A small contrastive image-text model, trained from scratch.
Model: encoder activation gelu_tanh, encoder patch size [8, 8], encoder layers 12, encoder width 512, text encoder width 128.
Training: muon at rate 0.0053, 10700 steps, batches of 128.
Data: trained on regions of photos with short descriptions (Visual Genome), 101725 training examples.
Rows from block 6 of the image encoder of a small contrastive image-text model, named by matrix and row number. Rows with one number belong to one neuron. Each number is 200 + 30 x the weight over its row's rms, rounded and kept within 0 to 999. All counts start at 0.
After each neuron's rows are labels from the 100 images, of 14976, where the neuron reaches its highest value: "colour at peak" is the nearest of a few named colours to the mean colour under the peak. Only what is clearly more common there than usual is listed. The data: regions of photos with short descriptions (Visual Genome).
# fc1: MLP up (encoder.blocks.6.mlp.fc1.weight, 2048x512), inputs 412-511
# fc2: MLP down (encoder.blocks.6.mlp.fc2.weight, 512x2048, transposed), outputs 412-511

fc1.250,214,151,213,224,193,206,161,248,204,228,195,252,222,199,194,210,178,190,249,258,246,187,183,239,185,160,168,204,242,175,188,213,235,159,191,244,185,178,233,226,219,195,251,214,235,234,156,195,227,196,229,216,197,204,180,192,174,185,182,246,197,168,199,194,189,219,206,210,192,195,196,242,166,234,205,204,227,179,324,159,196,207,221,195,258,188,200,198,211,209,173,171,164,220,183,177,227,236,207,174
fc2.250,218,213,207,180,263,203,210,158,135,221,204,173,231,200,276,160,207,220,213,196,226,213,198,218,248,204,268,209,139,235,188,208,201,233,203,176,166,207,131,172,229,163,201,226,196,236,185,177,221,229,194,170,179,208,200,199,225,147,215,169,237,217,224,230,154,196,172,134,217,177,177,189,159,193,137,231,184,181,239,284,218,233,221,161,189,212,228,210,186,188,252,207,181,206,183,180,231,165,216,216
colour at peak: white

fc1.63,204,181,153,184,178,241,238,221,213,165,191,207,155,197,198,150,225,213,191,198,223,196,165,211,158,215,140,198,191,236,222,231,207,191,215,174,193,163,245,209,239,159,181,184,225,240,167,203,181,210,126,180,163,200,166,161,141,190,230,219,167,211,237,178,229,267,212,231,251,183,180,217,161,212,165,234,209,222,244,223,216,190,237,219,208,153,169,174,203,160,170,189,245,163,159,240,208,195,199,186
fc2.63,190,195,206,189,171,225,191,243,201,249,228,187,264,213,195,177,191,210,191,198,162,200,163,212,217,215,194,170,151,206,228,236,199,189,194,165,231,231,169,160,171,219,172,220,223,183,204,180,176,170,212,186,226,205,183,233,245,193,157,203,212,137,228,242,165,154,196,228,230,150,204,176,234,185,184,179,212,196,151,209,153,233,233,156,195,214,199,162,256,204,213,217,127,168,219,183,257,176,222,214
colour at peak: white

fc1.74,199,197,254,201,211,173,214,173,193,246,202,202,164,165,179,227,151,172,211,149,177,197,175,201,259,222,168,142,189,194,268,217,276,216,193,239,232,230,174,256,213,257,178,175,169,206,189,142,201,218,204,190,160,197,188,212,204,214,179,202,182,206,188,151,173,205,264,182,215,196,176,157,158,214,236,206,236,215,187,234,197,154,195,291,165,204,177,139,182,131,243,230,192,185,188,193,211,180,185,143
fc2.74,258,268,199,199,226,189,222,231,227,164,156,197,185,224,197,190,224,183,138,150,183,196,161,243,148,198,177,159,238,183,245,197,204,216,195,145,187,172,231,181,156,208,192,195,195,177,164,151,223,174,213,189,193,166,208,158,197,201,200,205,227,166,158,171,207,222,218,194,256,222,231,205,211,205,181,213,247,184,131,199,227,162,161,219,204,193,187,259,185,201,195,209,185,180,162,177,149,228,183,155
colour at peak: blue

fc1.662,280,247,218,253,203,210,200,204,221,173,257,231,204,244,255,196,170,183,145,188,154,227,229,188,233,256,195,180,215,229,201,237,201,223,188,169,176,172,201,209,145,195,194,199,136,206,227,219,236,189,152,211,177,184,215,191,162,189,190,179,216,226,219,180,174,199,239,246,157,185,196,183,166,161,215,165,219,202,252,176,224,219,255,205,219,207,182,157,210,190,219,204,170,174,223,202,146,186,245,135
fc2.662,152,170,186,167,215,191,267,226,224,155,189,167,220,172,168,149,161,197,244,184,237,214,207,216,213,163,201,159,192,184,159,204,182,219,172,241,229,198,232,217,230,189,231,176,242,171,219,217,257,170,163,204,259,236,198,251,226,195,206,174,247,177,190,207,222,186,183,213,231,249,185,222,194,236,211,269,180,226,208,213,175,179,223,192,222,198,279,166,206,216,192,188,267,201,199,213,172,204,200,237
colour at peak: blue

fc1.205,158,224,161,235,175,241,240,251,219,186,164,179,175,211,169,202,208,176,149,200,199,229,158,171,192,146,229,157,217,256,182,220,181,182,209,210,212,234,172,165,253,216,182,245,194,183,213,258,208,182,220,208,264,197,254,240,203,200,181,215,204,214,204,179,213,144,196,184,212,170,215,167,217,194,213,159,246,181,196,168,205,241,236,203,250,203,207,215,193,274,233,209,181,159,198,178,202,173,220,197
fc2.205,234,234,193,191,172,183,134,175,216,189,169,220,194,219,186,165,203,196,203,193,226,203,241,244,214,253,163,219,240,164,295,161,242,172,240,196,178,207,253,254,199,180,203,141,141,173,213,206,235,175,138,230,181,165,196,180,216,213,222,204,220,140,201,186,153,159,217,237,166,148,236,175,214,236,186,215,165,207,229,208,191,226,166,157,166,193,211,211,171,175,179,175,156,165,168,202,159,200,234,202
colour at peak: red

fc1.369,198,176,204,159,163,125,117,193,182,262,224,276,228,218,191,208,132,155,196,200,207,229,183,177,210,216,171,208,199,223,202,206,194,231,229,252,195,196,191,194,230,181,238,195,230,170,180,199,194,244,221,142,212,234,163,210,198,172,190,191,250,150,192,180,184,194,148,224,185,192,201,201,181,207,251,196,168,209,202,217,121,187,232,193,201,211,175,189,206,172,185,157,233,239,222,187,194,242,194,182
fc2.369,136,204,201,216,223,265,206,190,239,188,240,156,188,198,218,217,217,194,211,194,226,232,219,218,171,202,223,161,165,176,230,154,202,168,159,203,232,197,211,184,175,195,271,229,187,227,149,254,209,155,279,197,212,209,217,188,219,183,244,201,159,231,183,254,212,166,200,204,193,144,172,245,162,234,183,200,184,190,222,180,186,185,248,215,226,250,230,154,214,241,153,203,186,212,153,178,212,193,231,225
colour at peak: black; red

fc1.166,175,225,225,220,198,173,200,223,219,250,192,251,178,209,168,227,223,208,164,220,209,281,177,194,198,288,168,140,234,176,206,180,168,248,189,207,176,95,250,168,174,187,225,170,183,160,192,212,188,187,122,240,228,199,192,230,179,265,158,233,199,151,166,240,208,177,196,208,161,228,191,146,225,194,208,184,164,211,165,135,200,220,211,170,183,173,172,232,245,213,178,196,228,189,164,168,211,141,186,212
fc2.166,190,153,144,180,210,179,241,213,216,191,205,202,276,228,192,144,169,144,218,236,208,185,236,207,199,177,182,223,162,207,177,226,204,193,189,187,222,229,208,221,158,161,168,164,206,161,220,178,228,235,236,218,213,176,263,130,202,251,182,228,199,218,200,224,188,223,190,213,207,175,226,206,204,142,237,235,222,145,196,195,187,240,152,213,191,222,178,192,134,204,199,190,201,188,214,214,256,214,252,204
colour at peak: grey

fc1.92,175,175,182,200,228,192,190,168,190,174,185,143,152,137,158,189,237,223,187,183,187,237,187,205,187,204,163,167,220,205,252,177,208,116,228,174,197,195,234,195,133,228,191,200,171,168,153,177,177,165,226,209,211,220,206,176,232,238,195,246,205,160,161,177,212,254,180,203,154,200,240,213,195,217,237,219,224,164,239,213,251,206,212,169,206,258,182,266,193,189,212,243,184,180,180,188,128,174,182,194
fc2.92,168,181,177,207,196,204,221,174,227,142,188,173,173,156,159,266,214,230,181,229,251,164,193,143,207,249,184,231,228,148,160,179,192,222,179,261,208,211,189,180,193,232,201,187,203,211,222,205,221,207,144,157,232,183,147,161,176,175,223,209,236,207,209,128,174,187,207,169,208,177,205,159,172,126,196,183,233,194,178,237,177,173,214,191,207,191,249,237,202,237,187,228,208,177,192,190,276,222,164,187
colour at peak: blue

fc1.42,162,182,227,191,215,220,202,204,176,170,221,203,239,219,187,161,201,150,208,211,234,199,157,216,176,229,251,165,197,169,193,251,212,252,198,232,177,234,159,155,160,230,231,176,158,214,146,225,222,208,170,238,256,198,206,183,166,187,196,228,238,211,196,219,191,199,160,258,170,201,212,146,198,217,178,192,238,211,222,227,201,243,150,118,147,173,228,255,241,171,155,237,170,222,226,220,225,194,215,199
fc2.42,164,220,207,209,232,158,249,174,191,199,153,264,229,175,156,202,238,218,179,190,181,160,204,172,209,191,142,236,198,235,192,187,157,150,184,181,175,182,253,231,179,192,180,180,171,199,240,221,246,221,220,188,170,255,227,238,169,214,220,182,183,173,198,235,210,189,225,200,197,167,151,214,219,197,255,212,150,226,219,177,189,195,178,251,213,201,275,180,184,233,281,144,214,169,181,161,209,191,158,193
colour at peak: grey

fc1.561,228,228,152,224,191,214,188,166,217,229,222,201,229,170,208,226,180,144,163,196,166,166,248,160,200,219,284,166,219,140,238,258,185,278,144,227,215,174,234,193,215,223,242,206,146,199,155,215,215,217,252,151,192,243,193,153,219,247,178,185,211,159,148,221,159,208,210,150,196,158,200,251,177,204,188,205,158,270,227,192,174,206,240,225,204,218,240,207,217,192,230,143,213,199,164,186,191,241,231,160
fc2.561,208,153,255,179,192,227,165,198,185,177,297,151,211,236,216,177,264,198,227,141,231,222,195,195,153,193,174,218,149,209,209,220,165,181,214,224,190,198,185,154,228,219,196,161,185,194,192,237,217,198,199,205,254,209,156,209,213,162,200,173,206,210,234,154,204,151,202,199,215,161,164,208,224,219,184,187,196,192,177,168,213,196,207,180,219,176,195,207,198,158,239,173,173,172,201,201,199,177,185,232
colour at peak: brown

fc1.68,210,208,202,206,185,216,195,239,286,163,195,191,160,168,221,210,243,183,232,182,163,197,195,246,229,188,232,190,196,222,205,239,223,183,177,209,197,209,199,190,198,219,210,192,196,239,214,177,180,226,233,187,180,166,200,171,157,209,193,172,211,195,175,227,175,210,253,227,178,218,225,204,188,219,236,170,192,166,149,212,243,251,234,264,218,169,164,184,162,231,229,191,196,161,217,175,222,175,200,181
fc2.68,182,212,234,222,211,132,198,184,209,211,244,236,218,191,188,193,235,175,203,165,209,148,157,141,266,223,180,215,211,190,166,192,224,240,190,239,251,213,191,182,236,235,172,181,171,189,183,246,227,226,176,204,232,153,175,259,221,170,155,205,172,212,139,214,183,225,225,223,167,166,204,190,196,123,162,244,211,185,188,240,183,236,192,213,184,252,282,168,199,185,148,195,246,196,209,223,204,138,209,180
colour at peak: brown

fc1.572,212,211,220,201,222,216,254,204,237,217,235,213,201,205,215,166,199,247,155,212,239,197,183,188,256,208,132,276,118,257,217,167,206,230,207,281,203,207,235,201,205,181,199,223,191,237,183,191,162,225,203,199,262,196,170,210,225,219,197,194,175,244,192,180,188,206,231,195,213,191,196,239,180,206,201,184,205,194,202,189,235,174,222,195,205,189,166,191,205,173,194,194,229,190,224,206,143,239,201,191
fc2.572,219,176,242,172,186,223,191,245,263,213,189,175,206,240,231,230,147,200,226,230,202,209,131,200,170,194,146,163,180,259,172,195,184,155,229,180,173,183,213,206,185,208,203,182,179,197,199,200,226,165,235,205,192,209,189,147,143,194,218,188,251,228,183,181,199,186,157,151,199,193,195,250,242,191,207,194,200,176,194,174,230,181,169,214,236,184,256,194,203,239,191,193,235,180,179,209,224,161,191,205
colour at peak: red

fc1.145,225,196,180,133,244,230,201,189,285,214,215,188,207,211,215,183,182,170,175,206,206,208,199,208,166,230,165,167,196,244,214,210,246,202,221,253,200,217,241,218,210,194,188,207,200,183,266,217,148,287,198,176,231,196,166,171,181,179,154,185,224,257,229,187,226,235,244,160,168,169,155,189,221,206,177,196,203,289,192,246,177,180,196,156,190,235,223,231,155,196,222,188,223,196,187,245,184,205,138,208
fc2.145,176,222,274,209,212,167,195,171,186,213,192,203,236,176,200,238,206,215,220,205,189,192,199,215,172,140,238,198,210,186,213,163,186,182,217,189,161,176,179,227,203,227,226,230,256,291,178,209,166,150,242,215,209,183,213,229,253,218,218,195,210,214,143,199,189,196,221,224,230,208,186,222,206,194,223,185,191,219,199,165,176,211,203,210,181,228,148,197,223,220,151,182,173,185,177,208,173,203,248,192
colour at peak: blue

fc1.246,205,168,211,197,218,190,168,191,189,188,175,142,149,163,232,206,235,201,183,183,234,205,227,167,133,215,182,216,195,239,221,197,220,210,214,180,159,232,196,179,213,212,222,156,212,217,222,192,139,203,229,179,187,171,160,156,189,168,219,201,150,233,152,167,204,155,177,142,220,175,184,193,188,209,185,209,200,185,203,230,199,163,215,164,223,174,187,213,186,144,160,180,139,159,199,224,190,221,138,176
fc2.246,203,245,201,201,160,207,244,185,251,215,244,199,215,205,209,183,173,214,220,244,246,188,230,181,256,167,201,246,252,172,199,254,172,175,190,244,213,213,208,253,140,287,227,226,176,160,234,211,183,190,235,208,167,208,198,209,212,206,230,249,209,195,232,219,171,207,196,195,170,274,263,209,216,233,225,232,155,206,226,185,146,253,239,227,223,205,201,224,172,173,227,197,148,216,236,193,210,162,220,231
colour at peak: white

fc1.45,181,160,196,146,236,174,204,207,226,185,188,219,241,158,178,257,209,184,169,208,202,236,216,180,242,204,204,203,173,157,181,222,144,174,188,214,253,190,161,192,218,197,183,252,162,178,212,196,258,181,224,206,156,196,153,202,214,191,182,197,235,238,189,219,170,159,214,129,160,224,186,165,191,227,188,103,165,180,254,136,168,199,232,206,177,193,188,223,199,235,196,209,254,230,191,179,151,239,234,203
fc2.45,215,156,216,225,147,217,186,192,216,189,198,164,171,227,154,242,198,274,225,249,220,206,190,234,194,199,225,184,194,186,231,161,232,180,242,266,134,173,172,220,165,205,265,191,221,247,203,222,166,179,242,191,154,102,207,173,195,172,230,198,185,248,197,201,238,224,177,207,218,223,153,228,225,190,218,240,191,211,140,228,232,220,224,228,186,188,197,256,206,179,189,163,207,180,168,199,200,235,164,205
colour at peak: green

fc1.605,202,224,216,211,209,193,209,168,195,225,179,246,195,208,216,190,217,163,171,220,219,154,217,250,248,231,180,182,182,202,219,126,194,195,176,150,229,190,184,175,210,176,237,194,207,190,249,198,212,212,159,207,166,171,206,181,225,211,248,172,138,206,167,186,196,168,183,194,208,203,221,161,234,242,179,223,177,175,169,194,228,158,206,202,161,183,252,158,182,240,179,147,184,164,152,219,163,171,213,207
fc2.605,224,187,244,184,129,186,167,191,209,206,203,194,198,201,200,173,240,179,172,201,226,213,240,211,187,227,139,181,185,180,208,180,224,241,203,151,239,244,247,127,231,159,160,188,205,222,151,249,196,183,222,197,217,188,227,180,243,268,145,228,245,182,202,157,232,250,156,192,149,218,201,253,215,269,199,214,185,196,166,172,196,234,187,172,190,197,205,201,240,183,188,243,229,221,202,173,186,195,183,238
colour at peak: brown

fc1.513,233,171,186,243,214,241,166,183,187,209,140,184,167,189,235,243,212,221,181,217,181,182,223,162,207,209,204,225,196,200,241,213,186,247,166,137,249,252,183,164,224,204,202,220,249,206,236,193,243,250,230,159,194,239,197,225,245,194,224,163,216,173,217,210,234,231,189,244,207,164,232,199,131,232,177,186,166,147,233,213,203,191,217,209,181,183,247,151,242,233,229,217,255,186,220,251,198,232,236,229
fc2.513,132,252,235,223,214,169,229,151,179,212,242,193,174,193,194,154,165,175,171,182,211,194,229,185,173,145,216,185,220,218,201,207,193,222,251,180,196,182,214,171,198,208,217,233,193,203,180,146,195,163,179,153,211,205,167,236,240,148,232,233,261,112,214,209,164,192,220,165,191,220,120,181,222,253,225,142,246,219,205,205,194,186,210,201,144,158,229,220,172,230,210,162,185,209,212,172,184,171,152,186
colour at peak: black

fc1.60,189,144,187,211,208,198,201,101,241,195,192,219,163,236,161,219,139,173,213,173,156,215,216,222,151,198,205,202,194,235,156,193,193,181,183,268,144,227,191,160,225,206,206,178,207,208,207,225,233,260,207,223,225,125,174,202,212,195,140,209,231,199,247,237,171,237,152,237,166,268,167,203,222,182,181,139,226,193,226,152,171,221,175,201,184,227,250,168,224,220,191,181,175,214,211,205,181,158,154,206
fc2.60,214,238,241,159,162,206,211,193,183,259,169,194,196,178,255,221,201,176,191,197,223,229,205,132,238,257,242,133,194,207,181,219,213,197,217,188,234,185,247,171,232,231,208,212,153,139,195,189,227,182,217,180,210,206,204,222,195,214,228,170,109,215,175,181,238,237,233,145,174,213,163,265,227,249,205,206,207,214,186,234,184,209,228,243,146,201,228,225,171,205,115,197,208,231,181,228,168,190,186,206
colour at peak: orange

fc1.8,205,185,204,235,226,203,127,186,210,145,176,242,197,124,213,216,161,204,173,217,173,182,183,172,167,240,179,160,132,184,187,149,199,201,215,184,195,266,145,155,231,174,183,233,233,214,172,203,202,195,222,162,157,224,206,193,221,199,170,243,223,245,154,221,225,174,201,241,205,169,175,217,199,189,154,205,203,237,201,210,188,195,233,211,220,170,163,196,252,195,167,200,205,151,246,175,206,226,232,168
fc2.8,227,191,231,170,146,207,218,215,193,210,193,220,236,180,199,216,214,232,174,212,177,215,240,228,196,210,212,230,175,216,252,207,210,235,152,246,212,159,242,240,207,139,170,146,186,204,182,204,239,201,171,219,180,179,196,170,234,153,216,236,189,197,182,179,139,203,288,197,225,204,210,170,203,159,218,188,210,222,220,225,189,174,258,151,225,153,235,127,198,171,199,160,217,254,203,188,262,175,205,193
colour at peak: black

fc1.647,189,156,199,182,197,194,185,179,235,213,214,233,175,219,157,208,231,222,139,147,186,210,193,150,234,205,233,247,153,307,238,193,157,149,231,258,205,212,200,214,198,183,209,189,188,179,250,223,173,190,165,180,215,162,192,241,203,229,194,189,169,177,193,214,196,204,226,202,156,186,206,253,207,222,219,205,151,229,204,171,226,209,177,197,225,262,196,226,206,189,238,212,224,200,178,203,211,221,178,236
fc2.647,247,231,207,227,215,193,170,184,209,262,187,232,220,193,222,204,184,249,185,183,260,188,177,192,159,249,165,213,207,187,221,204,236,225,275,153,217,221,197,203,228,198,232,212,165,234,214,178,204,158,200,236,209,218,165,217,220,198,210,190,193,180,256,197,159,256,178,181,181,213,192,189,201,214,169,215,203,196,221,238,143,214,218,189,231,190,199,151,222,212,206,179,179,231,165,159,160,254,252,137
colour at peak: red

fc1.393,260,160,236,204,235,180,207,207,240,212,165,237,202,204,230,203,271,207,225,214,217,186,205,199,198,200,217,215,167,210,159,219,200,172,198,243,241,240,221,194,228,169,138,165,180,198,222,222,172,179,179,187,182,197,182,212,165,194,124,210,209,143,218,222,200,138,257,187,171,199,118,172,224,223,248,201,151,274,191,231,177,179,208,158,187,188,181,247,156,190,187,224,174,214,203,226,197,159,204,201
fc2.393,113,189,150,183,176,197,191,168,185,142,160,209,195,164,200,213,144,231,174,209,174,202,214,223,220,180,163,218,182,209,249,168,194,210,264,181,163,294,196,210,168,244,184,207,223,228,165,228,229,211,217,245,156,191,205,211,179,209,225,205,217,165,184,163,198,249,194,231,215,190,210,208,157,135,187,160,149,170,235,191,214,157,155,172,203,239,192,186,227,195,202,188,141,232,178,162,230,208,188,220
colour at peak: brown

fc1.78,259,224,218,176,261,200,229,184,193,244,229,228,170,167,218,199,197,156,191,257,237,184,170,175,239,138,229,129,198,173,146,161,233,210,172,224,203,188,236,211,156,229,204,211,142,229,173,209,188,240,221,220,156,238,187,213,198,192,184,172,172,164,194,224,160,209,226,156,212,204,209,210,178,233,227,187,216,148,142,212,163,256,158,225,226,216,225,174,219,203,263,196,172,198,186,234,234,202,201,206
fc2.78,179,195,166,203,191,206,194,259,220,146,149,222,181,218,157,203,167,187,208,200,174,174,214,218,206,219,204,201,171,226,211,197,163,143,256,212,173,225,166,212,155,206,257,223,220,173,163,199,218,178,204,198,215,183,184,178,270,182,232,181,191,180,192,246,182,219,257,224,237,209,167,166,224,165,224,201,192,217,195,192,170,208,178,177,207,225,235,201,229,211,253,223,196,171,192,199,187,229,235,140
colour at peak: grey

fc1.59,181,203,187,153,184,212,194,158,234,193,205,154,213,198,221,258,152,235,199,292,216,143,180,213,181,160,211,236,173,224,170,215,173,221,202,208,190,167,210,231,191,178,208,227,216,225,219,216,196,164,203,159,217,240,224,218,228,172,224,159,212,151,178,216,166,186,141,229,229,170,218,202,240,192,199,225,219,215,207,174,245,244,171,151,212,200,220,141,241,195,239,188,158,189,269,241,241,254,206,210
fc2.59,204,203,218,212,214,220,235,227,190,207,215,186,249,170,262,184,160,193,228,143,201,180,228,176,175,186,143,204,154,161,199,228,198,207,231,214,218,240,211,208,217,199,199,179,168,239,242,177,172,237,228,221,98,214,167,197,199,217,169,201,164,270,164,191,160,205,216,215,214,165,181,191,260,248,234,218,174,202,204,266,190,156,259,178,203,208,168,187,151,180,156,192,158,128,159,199,203,201,180,189
colour at peak: white

fc1.377,217,223,158,178,204,181,193,195,246,187,194,223,217,173,206,202,142,198,177,201,181,212,211,196,242,199,234,235,289,201,195,213,238,157,176,173,232,158,187,139,244,195,203,163,204,205,193,209,233,231,201,172,170,199,181,198,159,199,235,163,152,201,176,203,184,196,189,187,263,222,228,222,246,210,132,204,158,254,213,244,178,176,171,242,197,198,181,201,221,220,185,177,238,219,221,238,181,241,196,229
fc2.377,188,141,200,215,191,232,210,245,210,216,221,209,198,208,209,234,169,243,201,159,218,192,186,205,150,164,178,171,178,213,156,142,182,199,219,200,229,210,240,262,207,186,188,219,261,208,179,185,184,182,206,192,232,227,177,207,161,219,192,219,216,178,193,220,211,171,234,194,191,198,199,129,147,225,229,214,210,183,188,233,229,201,229,259,166,156,194,209,238,218,183,217,180,168,132,212,224,194,167,222
colour at peak: blue

fc1.308,135,233,200,210,216,178,259,207,185,222,198,194,212,202,235,194,259,194,204,241,214,194,137,212,140,205,150,135,219,195,170,221,152,185,211,180,178,210,191,231,219,210,204,190,228,199,195,169,211,228,208,198,173,191,208,265,189,203,160,249,167,189,225,186,198,237,228,148,206,201,194,181,229,124,157,217,208,220,199,234,233,203,207,193,204,185,242,121,163,252,216,244,181,251,216,238,256,233,178,220
fc2.308,244,205,215,204,205,244,262,176,205,157,188,256,204,218,192,217,234,200,204,214,165,201,226,206,196,186,256,217,205,249,240,193,264,187,218,225,230,251,213,254,219,186,198,205,177,157,180,165,190,129,199,163,208,230,272,187,160,183,224,185,159,216,229,211,263,241,206,189,145,251,184,256,189,181,218,240,187,204,189,160,220,224,199,214,202,184,203,200,255,173,186,191,227,165,163,179,206,217,143,178
colour at peak: pink

fc1.5,216,180,193,263,237,233,177,218,283,202,185,219,139,225,177,167,211,174,240,198,217,178,208,174,153,219,215,248,172,221,218,276,243,204,158,210,152,206,158,219,245,219,260,213,226,216,209,266,226,167,211,252,238,171,193,169,227,234,187,202,207,186,197,157,172,204,170,157,189,182,193,217,189,203,178,160,181,213,156,190,159,222,242,208,223,203,196,227,207,176,218,204,215,214,215,197,192,262,252,271
fc2.5,204,217,212,180,168,260,190,221,189,215,171,233,167,144,185,241,142,250,208,176,191,208,247,149,157,202,185,165,220,196,197,203,171,216,216,193,200,221,229,201,202,209,284,236,181,191,155,194,201,259,199,186,96,229,168,177,188,151,196,245,183,227,182,204,270,175,207,221,278,205,260,197,195,187,221,195,233,186,201,264,226,225,158,171,178,184,193,216,130,207,152,214,163,195,152,183,206,192,123,193
colour at peak: pink

fc1.312,156,165,227,180,281,236,184,219,192,294,163,227,276,240,168,192,217,206,192,257,234,210,211,194,191,227,183,196,199,236,213,215,167,176,187,236,208,196,148,230,266,210,188,239,218,220,188,218,230,228,222,174,194,239,191,235,154,250,205,226,208,158,193,238,210,263,259,192,229,194,179,198,229,196,181,188,214,177,263,212,192,238,179,169,181,183,178,199,182,256,166,199,235,207,148,230,239,198,225,205
fc2.312,141,198,211,185,221,203,214,198,220,187,253,195,211,186,221,195,162,225,183,166,159,171,199,175,245,175,194,186,165,141,186,189,254,227,200,204,247,215,219,215,211,212,198,160,162,167,126,207,141,97,175,239,136,223,233,174,219,246,247,167,212,162,212,189,197,238,149,178,182,190,212,174,209,134,187,209,179,232,184,191,194,130,188,182,174,241,218,195,214,171,180,267,135,141,156,213,133,216,222,239
colour at peak: orange

fc1.462,182,188,206,206,206,174,233,207,134,205,193,230,211,144,210,170,254,222,201,129,212,215,179,192,228,210,235,123,204,213,143,218,250,189,219,159,225,175,157,222,217,212,201,196,184,190,151,205,221,208,170,185,168,177,178,211,194,212,191,228,237,159,188,153,163,187,216,137,198,178,248,266,205,188,191,172,206,228,249,205,209,241,190,236,226,165,228,170,244,201,175,182,186,156,182,220,245,188,150,194
fc2.462,190,241,154,180,214,194,236,241,251,179,154,178,176,163,173,252,248,221,201,185,235,195,151,229,216,188,170,276,161,251,209,185,200,199,254,207,223,213,213,186,243,192,145,202,243,195,251,198,183,209,226,248,216,203,172,233,160,198,205,239,194,242,295,179,231,231,226,231,135,205,241,187,242,227,191,180,245,210,198,212,206,204,231,151,169,145,245,202,192,247,199,174,234,216,182,199,119,172,195,207
colour at peak: green

fc1.749,218,216,171,161,224,222,241,153,216,170,164,235,216,240,176,205,171,218,127,287,192,228,188,227,225,233,205,199,212,209,180,202,215,189,222,170,250,196,189,189,236,204,137,196,191,227,160,194,156,258,195,190,169,194,221,167,192,219,231,221,207,197,219,199,174,181,212,177,252,195,128,201,183,241,166,262,232,234,159,203,196,223,199,161,209,191,180,212,238,124,197,186,216,174,189,191,216,200,220,226
fc2.749,203,190,209,217,187,211,210,236,209,144,152,208,199,249,157,208,179,198,210,242,197,177,181,192,199,147,191,181,174,161,238,218,180,247,242,142,214,200,204,200,199,212,227,203,231,133,187,195,160,175,247,203,203,214,180,165,216,202,182,237,186,218,221,183,192,242,252,200,221,147,161,201,231,140,240,208,246,211,192,178,199,205,176,199,164,218,212,202,180,198,234,193,212,195,172,220,217,264,228,235
colour at peak: white

fc1.50,137,218,209,169,243,253,177,239,173,193,239,176,233,191,191,227,213,174,159,197,177,193,168,224,203,195,163,204,184,232,209,180,199,248,147,164,233,235,237,219,208,232,178,199,214,201,192,186,223,181,169,198,165,214,199,170,227,199,267,218,208,202,147,211,189,193,194,217,213,211,209,185,215,179,188,238,179,202,206,118,229,197,218,200,164,212,211,192,173,153,198,193,202,177,155,264,172,164,130,218
fc2.50,252,175,188,161,153,186,198,206,231,155,176,226,195,221,258,187,160,242,263,276,182,179,164,206,226,238,164,208,178,151,232,195,130,213,217,249,233,189,220,237,200,191,182,192,227,212,244,195,195,146,230,231,224,228,228,181,182,241,183,199,196,210,145,161,224,182,263,224,202,182,195,226,234,221,203,184,249,211,243,222,194,200,168,251,159,237,166,261,225,197,233,152,226,182,215,171,164,187,203,211
colour at peak: white

fc1.755,270,231,183,263,208,167,200,210,169,218,173,205,177,173,171,189,186,227,180,234,242,147,183,169,204,171,215,257,199,210,150,167,195,203,219,242,252,125,208,185,176,216,219,263,171,202,205,205,157,198,200,234,227,220,193,209,159,225,254,190,196,206,235,232,200,195,246,184,246,198,202,181,195,183,254,206,216,240,249,178,216,234,219,214,134,256,226,193,190,233,89,267,211,192,192,208,220,172,196,197
fc2.755,245,193,212,210,211,183,206,210,199,200,217,230,190,276,205,210,219,220,221,202,162,249,181,143,226,135,186,236,161,195,160,242,194,212,177,193,211,216,117,232,226,225,237,223,186,171,190,163,207,199,172,240,154,202,160,210,214,232,199,198,201,184,183,224,151,160,236,214,217,214,217,198,168,228,184,228,178,166,211,200,248,170,208,172,256,156,195,222,165,238,260,181,278,142,229,246,179,233,239,170
colour at peak: green